config.toml
loss = "l1"
norm = "layernorm"
layer_scale_init = 0.1
inner_norm = false
optimizer = "soap"
Rows from block 4 of a small masked image model, named by matrix and row number. Rows with one number belong to one neuron. Each number is 128 + 32 x the weight over its row's rms, rounded and kept within 0 to 255. All counts start at 0. Numbers have three digits each. After the name is the row's rms in percent of the matrix's.
After each neuron's rows are labels from the 100 images, of 14976, where the neuron reaches its highest value: "colour at peak" is the nearest of a few named colours to the mean colour under the peak. Only what is clearly more common there than usual is listed. The data: regions of photos with short descriptions (Visual Genome).
# fc1: MLP up (model.blocks.4.mlp.fc1.weight, 1024x512), inputs 0-85
# fc2: MLP down (model.blocks.4.mlp.fc2.weight, 512x1024, transposed), outputs 0-85

fc1.320 104:244088050161106125093113093117130166136068155089124109143093164139099113065133170151114118161107092094093099092106094073148145121123086144118128147210135107151139117104103137133146072108125157135154182151157127092108130118161109157101064103144120128157125113
fc2.320 101:134110183109122157167162120133113150161086099119046155184125109131141166133098120163138131171149205115173099185121170156083126113139230140193125111149160100127165169131141148071133135109183144133147119082141110142145094184127112170118151056113166153154136122
colour at peak: white

fc1.307 097:128102093119156157116110137043170118116110102134199121150106134154123177026065099137165130093131106132165188132115151094119102191100164148116135126127164146165202135142163154140147159136108105169122146114148172159107119119096186179131109154169115091134165168
fc2.307 109:127076089145084146091137114229134120146142121146106126100172073116125136061198180137131134111082138130134121156152202118181144122146111105130129112109133139130134084095134127172118113093212184114130144087168079177142128065126134089127153101104122136068123169
colour at peak: black

fc1.111 089:186144138112144159079176128081111151156109158125131111154087144140145170086129150117134119152097100158103107134139083098088124134129151161110076099118125158157112135114113146135127121102152203041175125120165135076095154104175107100153101121124078207189121150
fc2.111 096:127143178133146127151135138110120111113190108087141145129097120079146128021158138102156120133103112088104148131093114180193062129090118150096104191161175145114231125116164115090094158117142119150130116165123113098138107138162097115127163098167151128143104098
colour at peak: black

fc1.488 090:134118131131178128168141115177147176135142148119077053105136108122114080098158127199130108162102155167116118086159076135070146112104201148110125126168075133133169096177168087126060193094127116151129104136137148074124145147127130119145114151146131118160160109
fc2.488 094:113116158117150143070075120106122144103128138176169135089145125118102096175103126107098105124132186151119138196143117180193145147074082098156152126098146136110147189180133129107074118110168096152134142158095105168115139078135119176056144160108089134152160143
colour at peak: black

fc1.536 093:157147058114123164111075140118103155164135127166130160118137083123171107168142122107120112164160168101146142139113084158108076145121132163073110122119176107160136079121138121102123123170174085104103066113096134141161139129137097109147073202122099172160122179
fc2.536 084:146134161140132163193115141170163125105068155081095132115138112167104168097177134177152170134088106139129086089083176122135136121106106112087144102112080109102131149113085141143114099121082172162134151107168162100123129094171112166104107083122133144163099114
colour at peak: white

fc1.569 108:166128132136137084136133107084115133127135139192141063106134121126059115162096102120125154217178156208162134082109106104128154111066133152128046144182103129082102160089095051066128091108093127135101145183176169154107080123121107124139107069140067167190117091
fc2.569 111:115114168138076175127162140141091099106153136049118132129124126154094168090140101123160128089134087141158155084121135110085137113125111190111119141108169082137141114111138096098123046122128174094135131086165119097140099156141134208153121126117178100126132112
colour at peak: black

fc1.50 101:170087097144126140142085120141150133114093097102134164164087099123180143078079144133157128187150110108141137255171109128092141100119074189155146166152137112148130161100120146111170143111164189135170102111148088097142180127145116128090112135126090113109165099
fc2.50 096:116101131063075158177109116093120158076149100090095164090144165069143163128085163159127138115137109100156113156139145127100124127153111155101131085165071092100088155126119138109099152123155127172135165049106139090111132180085105153113091081064138089198115091
colour at peak: white

fc1.260 099:122084123055113128112091135185113164156125137096152176120135120137140139106125074191124074091117175096098161096174126110171165109125128130160104066099118165186125225111205125154108110163128156152124098115086139194131106106178126116130091119150158160110123061
fc2.260 112:133152192128162118113131150108127154124130126070178120090141200174153126128072159188117096148161100158113059069104098125146132126081148105122138139092163175163076090147160057135139167143093148120122069193114136105117160135124112132085122182104083096069097091
colour at peak: white