A small masked image model, trained from scratch.
Data: trained on regions of photos with short descriptions (Visual Genome), 23.2 epochs.
Rows from block 4 of a small masked image model, named by matrix and row number. Rows with one number belong to one neuron. Each number is 500 + 40 x the weight over its row's rms, rounded and kept within 0 to 999. All counts start at 0. Numbers have three digits each.
After each neuron's rows are labels from the 100 images, of 14976, where the neuron reaches its highest value: "peak at" is the part of the image that holds the peak. Only what is clearly more common there than usual is listed. The data: regions of photos with short descriptions (Visual Genome).
# fc1: MLP up (model.blocks.4.mlp.fc1.weight, 1024x512), inputs 86-171
# fc2: MLP down (model.blocks.4.mlp.fc2.weight, 512x1024, transposed), outputs 86-171

fc1.280:568539522508471464562523466466502459518471466513464502480496525397510538487502544548503460581515491466496593473461562579473530481542522539610529540485516470515464481466539520500508520491519531438512507470474484525517519478576515478505433526466509497525557439
fc2.280:552560485490461585541524529481476537545450505502477485474487513542500469502553507445574547557545482568531494527501477436588462448488537399459417519521442534516436551491501515458508495401491547524494529507434546459473488512502563490505514468492570532491560566
peak at: top left

fc1.406:468569533531458502542508542489447431510526502471464460470494501417465501479566522535484569511525522559528500490542516538480524497458572487511474572461494575497524498548556521544530506508470514508551455478576556523521498544537582466503503486556510517471516491
fc2.406:427524467498453459549539482561393393529524638550542524576508446643472541577546454483495496485485509536538488489486554507520512479513534554478516503523492499547476469499524523486495562468555470517541554501507452528450473454472510423470581487517427443475548433
peak at: middle right

fc1.708:507455544502559470484438551505576405489562426513509525487412501490448522496477563547516451518460534526536499498506474456481522542418493410547499555543503454497547536501516435525518487506511561496453464480570507439522435493519510553475557545463434525497545517
fc2.708:444441490469475553477559483480539421483461598494538505536465571561510484561472520488509544501472522621475485514522444481495506485546520510558495505494451557546548497495486471526473529554544460452506518506529575511504471531493501495529518486496394495413475548
peak at: top left; top centre

fc1.411:527550471474501504514602502424504526540499502507531526493513488485615499478586543505534451520509522537558502432514480584467503469495485562579518526510508425522562483536502478474488468469526532583505475483571455475550499529500499389490461438514443487488456510
fc2.411:555463497537543475445516464461544502450484508450468509485459453512497529451492524385410513540454480440479474486499517468543474517515496508498482534438520537524474523504513545520512507451568451496485499493524497434457541486547512583484452530485513446460522512
peak at: top right

fc1.286:489523484500509509589468520513522472588536516491490479530499377423455526485458541470456530485529519501587410418490473517506472529524499487506523522479504479413511499508509467592474564565541515508556487553473529493514583474576499445519573455510560535503466448
fc2.286:432447528485571436480522526466517441478527421482424507501510561515442491510544553716523537503479556429462498547528486462515475501533486608499501491525487557511552500520500565561527483527512470538479444454505485523514479492517569578528442502506428489508470540
peak at: top left

fc1.241:526546457448514562561508454501522451521473438474511494504498503496472460524560520505490415439640484570523474468615500464466526523488535548482519401468456498536505446518549540439461436441534493426551519457553448402483540453495473421491508519476470491473492504
fc2.241:518556478507468488512474432473481507541513535434561466503517524498525521511418430438489420479443461488493550521407562431508518456487434479513527468427505479496518502481471552493448488400458516520518420444561519554481429516483542499504582516544533495494514543
peak at: top centre

fc1.637:502479518451531556464570554560444601443518505508477524496528467456491526520433523472469450438494495578514524528495469529413514552490456572438532473496526480516481490554538517450525458509500523533457564470531478468533542432460484452510477494530499488500464491
fc2.637:569486486500399485517490526479496500531396511453435476527471524527486478525540463560600527525506476503479604506482514482539474502461494549559468496572500481477445518527537519450497436509482513355578389553491521559464494518516525542502546527513562464471505509
peak at: bottom left

fc1.761:512513526542512527454554477504535511558439496479506477543494486499509564454454443505457520531523545505538476471450464437528534535584519472572462454529579490486565528506477513451456439565416451574511523510544437539502522520495448450525456506483536476508567501
fc2.761:488459525444535527507461449483512465513497513481472500442500535448520583492584539388534512424450485526460507508510501547403529489549472510454476508377499495427489497485483483521512531498521527503472462495480444475457466492497576498469468495468530523511498518
peak at: top right

fc1.342:467561518505466518534502432500496499504548492433491532502459560415494520528563490460525488446504490497540446500422510488456492391475508524549551551474438487552531500507533472533502481455509504532446448503506448476520532475466519504546521480489523505524469509
fc2.342:555461560480528457481433606496514489416483522470502465485521536410490501471478492441445498483496476520533482492517497559579533483527535497521485528550413491486492496464486543500492434502490439491552470451562558495511564519488530455513499463481591554530516570
peak at: bottom centre

fc1.424:508473510503491491448499453482464474471504502548520569459496466584532504529466482500552552489568503549541506475535505518512510531513505523503576500442467421474488447497461506532517445489501524521600526492585504481477499506463445491491483494436588475492472561
fc2.424:545468507462550538466456465507561509510504532448513552517488585455505503522500499476473451460503528505503522477487488530526479502529482524522510499455436495560509463502549486526554521498441484471494503492547527545463550526475546505512500458499451477472493519
peak at: centre

fc1.213:555515510533471458509436488542493415480508504494543521558494444424441492494438471468538463539437545484518496483470521404445472533510490513464565454515546536544480518514487545469537499483503508497497541497494430485541454514518485544469510513491508537514528500
fc2.213:466464458487474482442495526482478549447532581478442490496499588438506438514571545474358568512503500548571479435522518525544534504519468508513501478497444456462542508499451538480394456530559505479525542521544566462525489451529519470575525489512529523511475464
peak at: top left

fc1.741:506451495537525465466451515486465585494466488535457436499436469527459513572504502473490516528537496629418524477518460575504468456566462545547503500535524530523509502564530504480527493495503494477485490457523503530498528568480549517455382507543551506407501492
fc2.741:564488441513510536485457477506488474479437416500394516505516508563536484579442541454500468482508472533510539427492498486508457511584431401505418547400483473473505507544519529520503492540503406534494537475495493541526561482522505573511473512553515529444518515
peak at: middle right

fc1.59:462493513560470435516522477547470515537451415455550479501460506523383504486463533511485496447491443474519561531515517448478530500539492486446492531480533463527495461516520497557507510497546490443446476505494453469506562496495530466527510540438523559438509479
fc2.59:485495561484519502517431487505539490471463535476613508498533624474548456479538536561522542486508559431454439508509487510477515499603523522459499478523499512387442478539487447607526524450517497446532488488563510513582511460507481433478436474508496518526523523
peak at: top right

fc1.128:575558470447488534485513518521492377477551527526490456522494491544537474528506512529532456516450511517476498504565468533445473505489532506459513605495548413529411506505532464465518420511453521527524454509496481476534507499547503500494488491472392559479492482
fc2.128:532498525450509459459558550529475526533413493507483472517507531515498451580528547494375495501435508526483538537521525484540462496477528489503531532531530481497546549499483498469501509551514532507528536500562562458478446525511550471478551488449469533468534497
peak at: top left

fc1.509:451495452498494460555463501472469517497542501469549470548462508460513515508492469478527459438465478499522518501462523460433468492464468497523521466491486451468538563477432523517512454496479504515496532493502529515436457517489516480501536532485590525469497539
fc2.509:535495544443507519511563538461498488518482539458452509524494489528477498460440476518456490472540514479490478531574521542492466553442530518552536510496535526455475451504516527453456487485448484534518472495463489505467452532497462512469537531500528507482568492
peak at: top right

fc1.312:426442559486522467483445425395489581485473573422535469494442498456521481484449445539460518483504549478481522581429439504497516465475531415494455519441513504519499489467537494433449480450450490523521492508488431446447485524499503530558518521467521544486530564
fc2.312:475429524563530494502495503511508494422516567511517540467510556485504517480448510607575469559485472503501496518470491519459453565520552520564488527528497470501473530508521540554535490522508521436542480545543526500527529523521498555558453490521504494547506516
peak at: bottom left

fc1.694:541467432491542512501500522528508546473430505458460499533502466567606494471508485470495504457487513519537521473461543495538534465531489473435530418544513511536456489521494512448514531511511481535423489480503508523535546488456505421482460468514501486461497490
fc2.694:540471484488483461496470503477466457466520540388395480488495534510478528510463519414538458513524477506533482521528473507526543514544481499601525477489493467486484495521500515543486492582484484464547509511563453541519570518506461587463439515470375523483480504
peak at: middle right

fc1.190:563485459497539540534591490481508452410491454509441428546532596629447504526503633493560502476485490518502426526544522553482471498433414543511493505514470508486492555482540487488531530545548471511539504551509555420502508466481480440457539538489459464490457515
fc2.190:486515460463501468549509512509521483488497536506585487581500518466525517509437456451494471468471485506499511513472563517506463505508479444496575542546509505555539511538474608437515497521458510519491540499513493506496486552539511417503517530506477541475527565
peak at: top left

fc1.188:462434475502543524524546510475522445481473513524489506516535456515455509510524477540566497454457534541490526508569474493488586474525428482508449554525504485484510510459536578596494485540484499503454444487502493529508541472488497432540508485442564518478548548
fc2.188:529516486529521487514513499465539469553485561546599508526537501475565566485524461489517546448502518604510487461566473401467560459538513537494509456459468535551471482529531497488503489491540492467486491521549555443519488558512541534481447557527465467487571490
peak at: middle right

fc1.554:452562477484489521567567505452473581570479440495509487525507467486567542476510435459456493455503454473489504500527521478483432451485497604458468508502466522492438454513562536486477498497510458492556465470512466437558525482506515435526516473512509418527521507
fc2.554:483486551492518584502494493518500445442522558414544507517467478471410485472440497421452486569541425511512475517483488517454559484523536489593516497519468480465536525473481514555462452403540473529457502499484505473504518537515520486545555537454515497431473492
peak at: top right

fc1.222:487341461510502524501508471535523603453407561496525579517498486550407502468529476493483532513482527600521522417485480528519508464471450572508514485483513483473469556527555483451461486474519462500503530502562487564536490506513489487450438480490502478454498483
fc2.222:559475535519522494497510483472525456533544473486402470471479469460525501473445499444565522505545511402512571537530528466476443563475469461571458487502514472508554459480497467524523535568494509475599498493474504533557540542511568509536466496462404486561512529
peak at: bottom right

fc1.641:525483463451510515503454495488428581484473567455496536492527520498610456507498491452511474523545485480461449449519471499564470489474503570437511563488492458469475504523472543482479465461502439441444484537536551495447478494508486529464407555516565477445519515
fc2.641:466486542548510496480513487493417427495518504473492458520484465573414473549513505504460534523495506495475530473536495388552503502529503519568500498431463523569406485428473538538500564503539521520451620555451501502492510515508433442540501599484422494495482504
peak at: middle right

fc1.519:442557481464521487525451471495483531506569543475557494477456447472483468489433477513410444480459505390513443474407522526492511473514486414497427523525476541560475538491498546513511529503498488437492509511472529498478447536530548485479493470489501494535540481
fc2.519:477504536538541470512495501493533529522566431587494548443480519531608469438579502496564538519525559448462510500408429528495459476501504408473469523555467549456513545491498545510545544553417595463506483482493452531470511469540563496504395448562509480550491466
peak at: centre

fc1.353:436421505502532448537537501498581522489659476486549508495495522502419519519475529430542545510495482501482473458510486433520454511489476466437466504467515459489551541512525496480519476555540490539511473496507543474516518486507464430476646521452520506452482467
fc2.353:460425543520522478568472498479491494520505478449358431531500576442478538517550491615474496451482498453466494491589481563475539499543501486473494535539506441409456462470482472535489582500518556430487483498446505519483495472479451527523467417577410517578522494
peak at: bottom centre

fc1.47:528450481498495482519514465517513581433479495522525505528509519491573512485494528450474503488509487494568582500584464519451537474505481523436453532532521469493481501484486484558498526464538415570528548484480482535486485474465479467478563513493473502474546526
fc2.47:475464523474504517519515472479466442501543417478435516528512505499480530500589557572544522491470515455454430495515515472500510496495476474492524476454468496438479514489486482487494427444522505526477507492554520468517460498548520560495473510445507518503474507
peak at: bottom centre; bottom left

fc1.243:506519547593502502537477434561486454498532462559561524481515490521596467491490504511440534556522506451463483527507509497551477540458520512570504494496515533546450493556500482482505548531502561453469578439473537508503457498473487490481457523513455486496496485
fc2.243:482536537482493408487467477489495497540508408506477501494515492523439497553515423532553479479491486484571500499473447462445498454452440559539518458472506528465578514532495486469465492531482473468517479494448482448514547545463425463453539451514485410538436470
peak at: top centre

fc1.592:505492508495441406549517485476515528486562507446500504473466489459454465496406487496491529513446482463547575499496492468504494497541459515456451434531518417584553552554467468536482464531494521527536471464446499519520514534483530452490513471518520509467505506
fc2.592:523499523510582478510418515461508548534571515520547442457454489521396550496521554391459575501523513568460432518426492498400476535484536497469516558500484552429514481504493478608472508485467499530512473546452500516471499476529577355535527478525431472433527457
peak at: top right

fc1.422:462406481565443520547496490556566568521565614420468499507490505531460526541457474462508510556533566475465493455490470491521506461528489459458492494455513508467535495515505506479523516539528535471450494514511479522506499504484477480487470490530535506473476469
fc2.422:475523551519470514439519532477473513580516452601487433467473584437507527462524540474482454469470505483442430494451447576504476510574490454493472491468523396513499477484554504509565493539473533454535528512487559464518562466453522446502575521472435439530497466
peak at: bottom left

fc1.98:545543504511481496518556485521484456491423505494485557502509502577577464401527463501474558519576500464459521477470528423486580474589524600505511465563552499555495514527504499525521498513488493436498471497497488510516433485516526446479517469494522471448477556
fc2.98:466428530441470502532449526507509611498446491436371493514530489419546500448488464389482519487478512431478474478567497570478522529552491462547511524475498514392466490504509482486463454547484490487528498510504487512495502498484544529486542492491466508465469520
peak at: top right

fc1.229:527613505485559535472526526508442401446562484487495490522473515592491491458493494508484530439523480415467446468452504514518463460574490560553516535461530451565484544502534474535520485515495443422566509527533483559518494495556543433506448512498516502507511528
fc2.229:502469458459483570533479579507524557492478461464399551500509502492556473494477462335528535451454555448488457467521462566455491522494529512553556544548511513437523510505484427516472492537496498532528491512484532473453550452537497498537482469479486514449483500
peak at: top right

fc1.405:473541452453565545470546426445531456496401446432467492521558589558496462473527450496498445439512506519478542494500468491483525483510578496532407491464532508460492540501524532457519569500506510590428460455459461607481529490482467516431516511518445558485468469
fc2.405:537543509564463539415451542531539509488573568489590524476529390495537451535490488558556495574528482468504501429580509508485477538475479550485434550525449471544556504519498468499487449504497528470576477454487512486532429546501570484531533525508602512518469522
peak at: centre

fc1.725:483537483548449549515459512492517617506534512477444505472470471485483535528528489463440466495494464473494480532519467508567520494506497512473522528517506579495475511470558499498480488549485466505431515467489490478491519559460478461553433449562535513495468518
fc2.725:438496502414469543481544500533509492468469465490610492541506412494478424454530530492461529479532515482468546491480535527449488517499485483488480445534539456490502496521498469478470422435504507434450484498519568470530553526527486536514581493446482498483479525
peak at: top left

fc1.113:514419481533552515538498532499504486469491436520508564482495445509497470500530512523500466523485499491456503544482513536527497552507507476567475419463442495413540520482458454474488464562492476497520567556487496509444529507486508525464459486461473461463500527
fc2.113:538523529500418525450531495492469462462504452502520557591487459496496517420541436544528550497491547498481524494438476493482488491465461514513576520509504449512522496521545464505485486476521533460434566523547502516474467569451465436618601493514479524509456516
peak at: middle left

fc1.661:557451431474472496586568505490501549509445439433540495463444527419406492496514518511475498470510476478501512509542441527499493512461401477470513460493513485519417508540482467520473412500490562524494489529496500408568534466497514429542554537497426454523465528
fc2.661:383574483475430485451446462491489524461602558522507527441491435452527452462554499439488531530466472614507541524518537567471468483503445501522464516460549501469500540488502534553582453483481514449467469510433543440489426532539546489482549524515452493542467539
peak at: middle right

fc1.483:455497482509465489396544466535542467536559523435585463509508460440460532552534504496529377467504485532516426432455519423506489503478519467491469538446473381459526535485505497503521474463505524423576479538478435487505453472482421597496534561416504557530514516
fc2.483:528427464501516431519494489501503585483481442417496473518500566540490511481591536566511525454467472635536543489490464536542494480547463537503522499466522515420577510520447522553516457591482493500425515481561589510466521483561524517490487497480407541526468517
peak at: bottom centre

fc1.423:488408512452504491524459489517547470491594454488536551497516498475462524532462568420498551518488459440476536456558493478545490504469533550521510565492550465455552537524484458484581583517470478501493491488548530490532448543463445421466615549544519449478525459
fc2.423:481497547495484505499497465481488498529518426471373482528513478521500473480562464590492490443450500428463482511557524510453512480532518494396465494516543477459476483456508533528470524490527611476443470495460478497518528465490510468482442458550419530550502552
peak at: bottom centre

fc1.670:484479482565469551519503481461435484474515478457577499559443463509493501453552497505555520541449522417482509496513518487504495509507541559474499492572465436436429499515514480450476503530438506564464469504494508548503515505532487468434422486511464505500486457
fc2.670:499438483559464508484542449495571495501460573434575470493468483503490539505537450409511466471458472595529511533461555544493506433488520520400532465474485528544524526504499539539518477479561469470572443464530556498469448532479580587501556482548502549439495517
peak at: top centre

fc1.332:528450513540450480453468481471504559397514457489514520480536513520513504483572498493512497494486502497457492469504525464440516475493488587456524539522505551450484531472509477426574564514537467481484379502477520530528468505495500428555487476536572520516516517
fc2.332:429484576459467495532529513475460486485447500484526474505466525507466523523533510577582609487465444470537487500440514506508502502466481505477480506554496485508508490489482548525489502421519529501507542487418503421537476456509509400570383490482415463582478437
peak at: bottom centre

fc1.307:532610517519525536543471530554478503490564528477582501449508503601422519496526517509470515473505474552505533499539522404481480536493474502526504438514500518533560460533533492534423507471459486399487545530478515544526545538539438520452527485528543519464482491
fc2.307:495503443565464447494503471466517471518536551537555527541474449498494468557516523482601467429520480546522486489493481392462536514443461575478510450473488565593465500516467538492519499523563459556506488487584479478489552489537510474455556480487456496518510492
peak at: top centre; top right

fc1.447:471526544444463582473505390511488529516412497437468531490511476405527455451543505417532490572541505524529551557501518431527507533432455497489533452500459598404472470465534493547502518471564524475450470430475547480539582509432550433556525467502449485426511530
fc2.447:522508434490462512508554439475438482402468483503452452479518508577512555509511542627465541545478521453508482501481505547557531492539506472535478516471538454576522450484507513496524413503455515514533483492459453533484483528513522612484493554542511498518520443
peak at: top centre

fc1.338:449463448523454515607543462508508451499500482449517564507511445553380543539562502536480511542501456433516520511541508472504473493522512498503532486522468507467508510525505427536466512537538497422412557490482520528469509509517496562511527588433454504469567489
fc2.338:517562574517452493475474489472514560497394438481545498500474531478496467527539492522512451465426519472484545481483501475506480484497483520460499482522494497460511532452520494495530528449499496456531427530508467523528515470511453440539524504444453518487504527
peak at: bottom right

fc1.511:509569518419495546475525489450486406448453485486508551518472491488479509586512505515487434561431496527502543511502445445482559434451495478458423466458438520546499540518514509520483511514447465420458498525476525476505486532468522334541453528493484489476434387
fc2.511:440532535533538501521515464491492580510497590567554557460537597520633475482525479577553490473545522481449496494505510550513460513555520481494504514473542596494480472467463494517527439474593534532492525476511521510556468520491561646488491522518510552526541516
peak at: centre

fc1.465:546479458518445455497549493502527504545577576422438502555461462438517483500519488481485436513478445547553430487560543430553521477487460493516477486498489380541510464519503501448509527553503475473541501463453499462542543527610502461486523546514492525532486481
fc2.465:420435541477507517468445534499489466510533471543428538482481509546481498530506514710590521510493480539531473535540493540487490491455437530463507494478507562481574477514517544541525447634560414533512497474536519530557493442519466538503524501501404516476517510
peak at: top left

fc1.711:450498507557451492510575584534517462446500504493508507552519466578448582504527493504532547527517461536492568488438468472530476496486501495488519432442540582428533512555466436518512527498537469412492509548390513546490568516511515553500552550447532482478528518
fc2.711:544533490508517493497464546423517583562461571554537464511401554432481414502514473493490519472483484451485421452403441508496513507475445479505532479535537458469538531468507475443498497571503456505492494491533481513576571508523496438477499504484523487489493469
peak at: bottom left

fc1.101:556573453559478490559594479507501477523465448501540519475513511538523495481512555514426514544522533554523520475462521449536522421486481551467501479446518497568488520513519500457476460470514547453524391512479526420452444487503557451521524501447481466463522559
fc2.101:518395526465500485452502507461550492397522468489418499529493494380491499466508508400589523543468516373501516484566544506481529489516518457563454503467521575472516515515493493451517391464509558500499536527451457540498478508526505591500467458522538513496500534
peak at: top right

fc1.217:469581539468551529556529519475449416430510457481455506486482521495613499469462446484491507527463486494548521483508510447473469550453413563486447492541482558462584528459539519529471535492558496520571583450580530484516460572588545483481527500491566573473535572
fc2.217:541538541505479471560459531501510539566497472457528513479476484418502512478539499583382472478457463535538480468498494528506518488497445454497538501528527499479523558483516449425503515495510474525442485472458528467548563509466501528516522511442538511474561509
peak at: bottom left

fc1.431:474486515542456467475520547530498528553539446484563456534501445372487444459502464442404530460514533474519425459522538441538541508543485576458508486517502464451491477511516408551509485523500501503522468466490500446506460532568529463505594374515506530474488486
fc2.431:470458475516532475510535507463509364534554567545439515459459509525468537456522487664522536499521504426496491519485514491525486511509492527502504503507447559548494510498513578491515460515505462543501506485490479606481526508489480519527495488477518478511488483
peak at: top right

fc1.452:505547478545418552502444451506453435396490532464463493490557525544340494454455501512541549473430456498498475549570524441458510485464486543494459487482489477478496514501506500508466507485518450504519454436497452479546517491499531373564466549493448510460554523
fc2.452:529502465476469456568492494461539523520495512500565483497487434482538443469502498570486507434447487592514527517463486438502473440458511534531518476498426508533490466483453457521547482440511524530473540469493506420533486501533564454454569395492565544552497550
peak at: top right

fc1.569:359473520437432525549455516514474519484549505507557496475481458581441500519474505537459545484447500549458428553563520535552437480547487488535499525483533616448475568474506498487474468480499462537440477514467535533496484516481535523508411521517513480438522486
fc2.569:432567545490470508535485567544472522467565388444506463432487464410511472487487494478544553435522527425496549562480504405543530521523466474450519491562548508546518498476460452522506480492559588442468454564473542459470499423546498485576525503513439503497459495
peak at: bottom centre

fc1.749:471517482510459512516555507518458562404514538566655507507505476529485480436514525490562560437483435497499496497542546485511555521487487521390460568467554452424497479513519536488473563469469409502551524521504476522445442479485462590449380505542549510503486518
fc2.749:433462458519505461467510484556497510469468451540626462434502474527493492500526519555458554464491504529500501543505509504560456514518477489465547536594506542533514528491531584492454536532556498476481416502515464484515433513539455430561464467583517485473482459
peak at: middle right

fc1.539:600518457511491453412499426471495534514481543512474485475483461561523534452490522508538539577562521570515479418483519580556567444521523484447493499525514525556452491477476493472519463590480488547470424476524451510583469520448505399451544454515550491457450486
fc2.539:542399547420510510498444481446515424535467507504350438492475518400449540478467507331507484476564449524541494516527538480462494437560520555477508518523518439454576543525463491514506526520525448454513563501528474476492543471499532596501393441523523511466449519
peak at: top left

fc1.499:490556524579530530538440490542501581473470486501543508497491520473587493504517441545514517543579477571456546467484499511442511453533497535472477534524503474517526446509484397525491478563459524561474488497587518573463524523454471599488537417469517447484509502
fc2.499:508479501503469524525531555520497540458494439506443561549529431464429570484541508490429526575527453394430459512546536511487437485529429492375469567503540533488505553436507496533528506530458485503450457473476484557457477540526541442538557450448563453518487488
peak at: middle left

fc1.513:519597520517568476517485530517459471497503465482468542520451537511536513491500504580461410544463470436520536474480531461481477470529478515503504581525471464550526495470514454537490492513559408424564490455430527427480495524489559485489447533504564511496524491
fc2.513:470419507515515549466519508533507496473460473519453503498521532477539451444483515625520484598495507468471490545536493519484518520505484499529476487526515532437487449506498439484474479556508480441535452515528490508491508482496439558500445496475458527434490525
peak at: top right; top left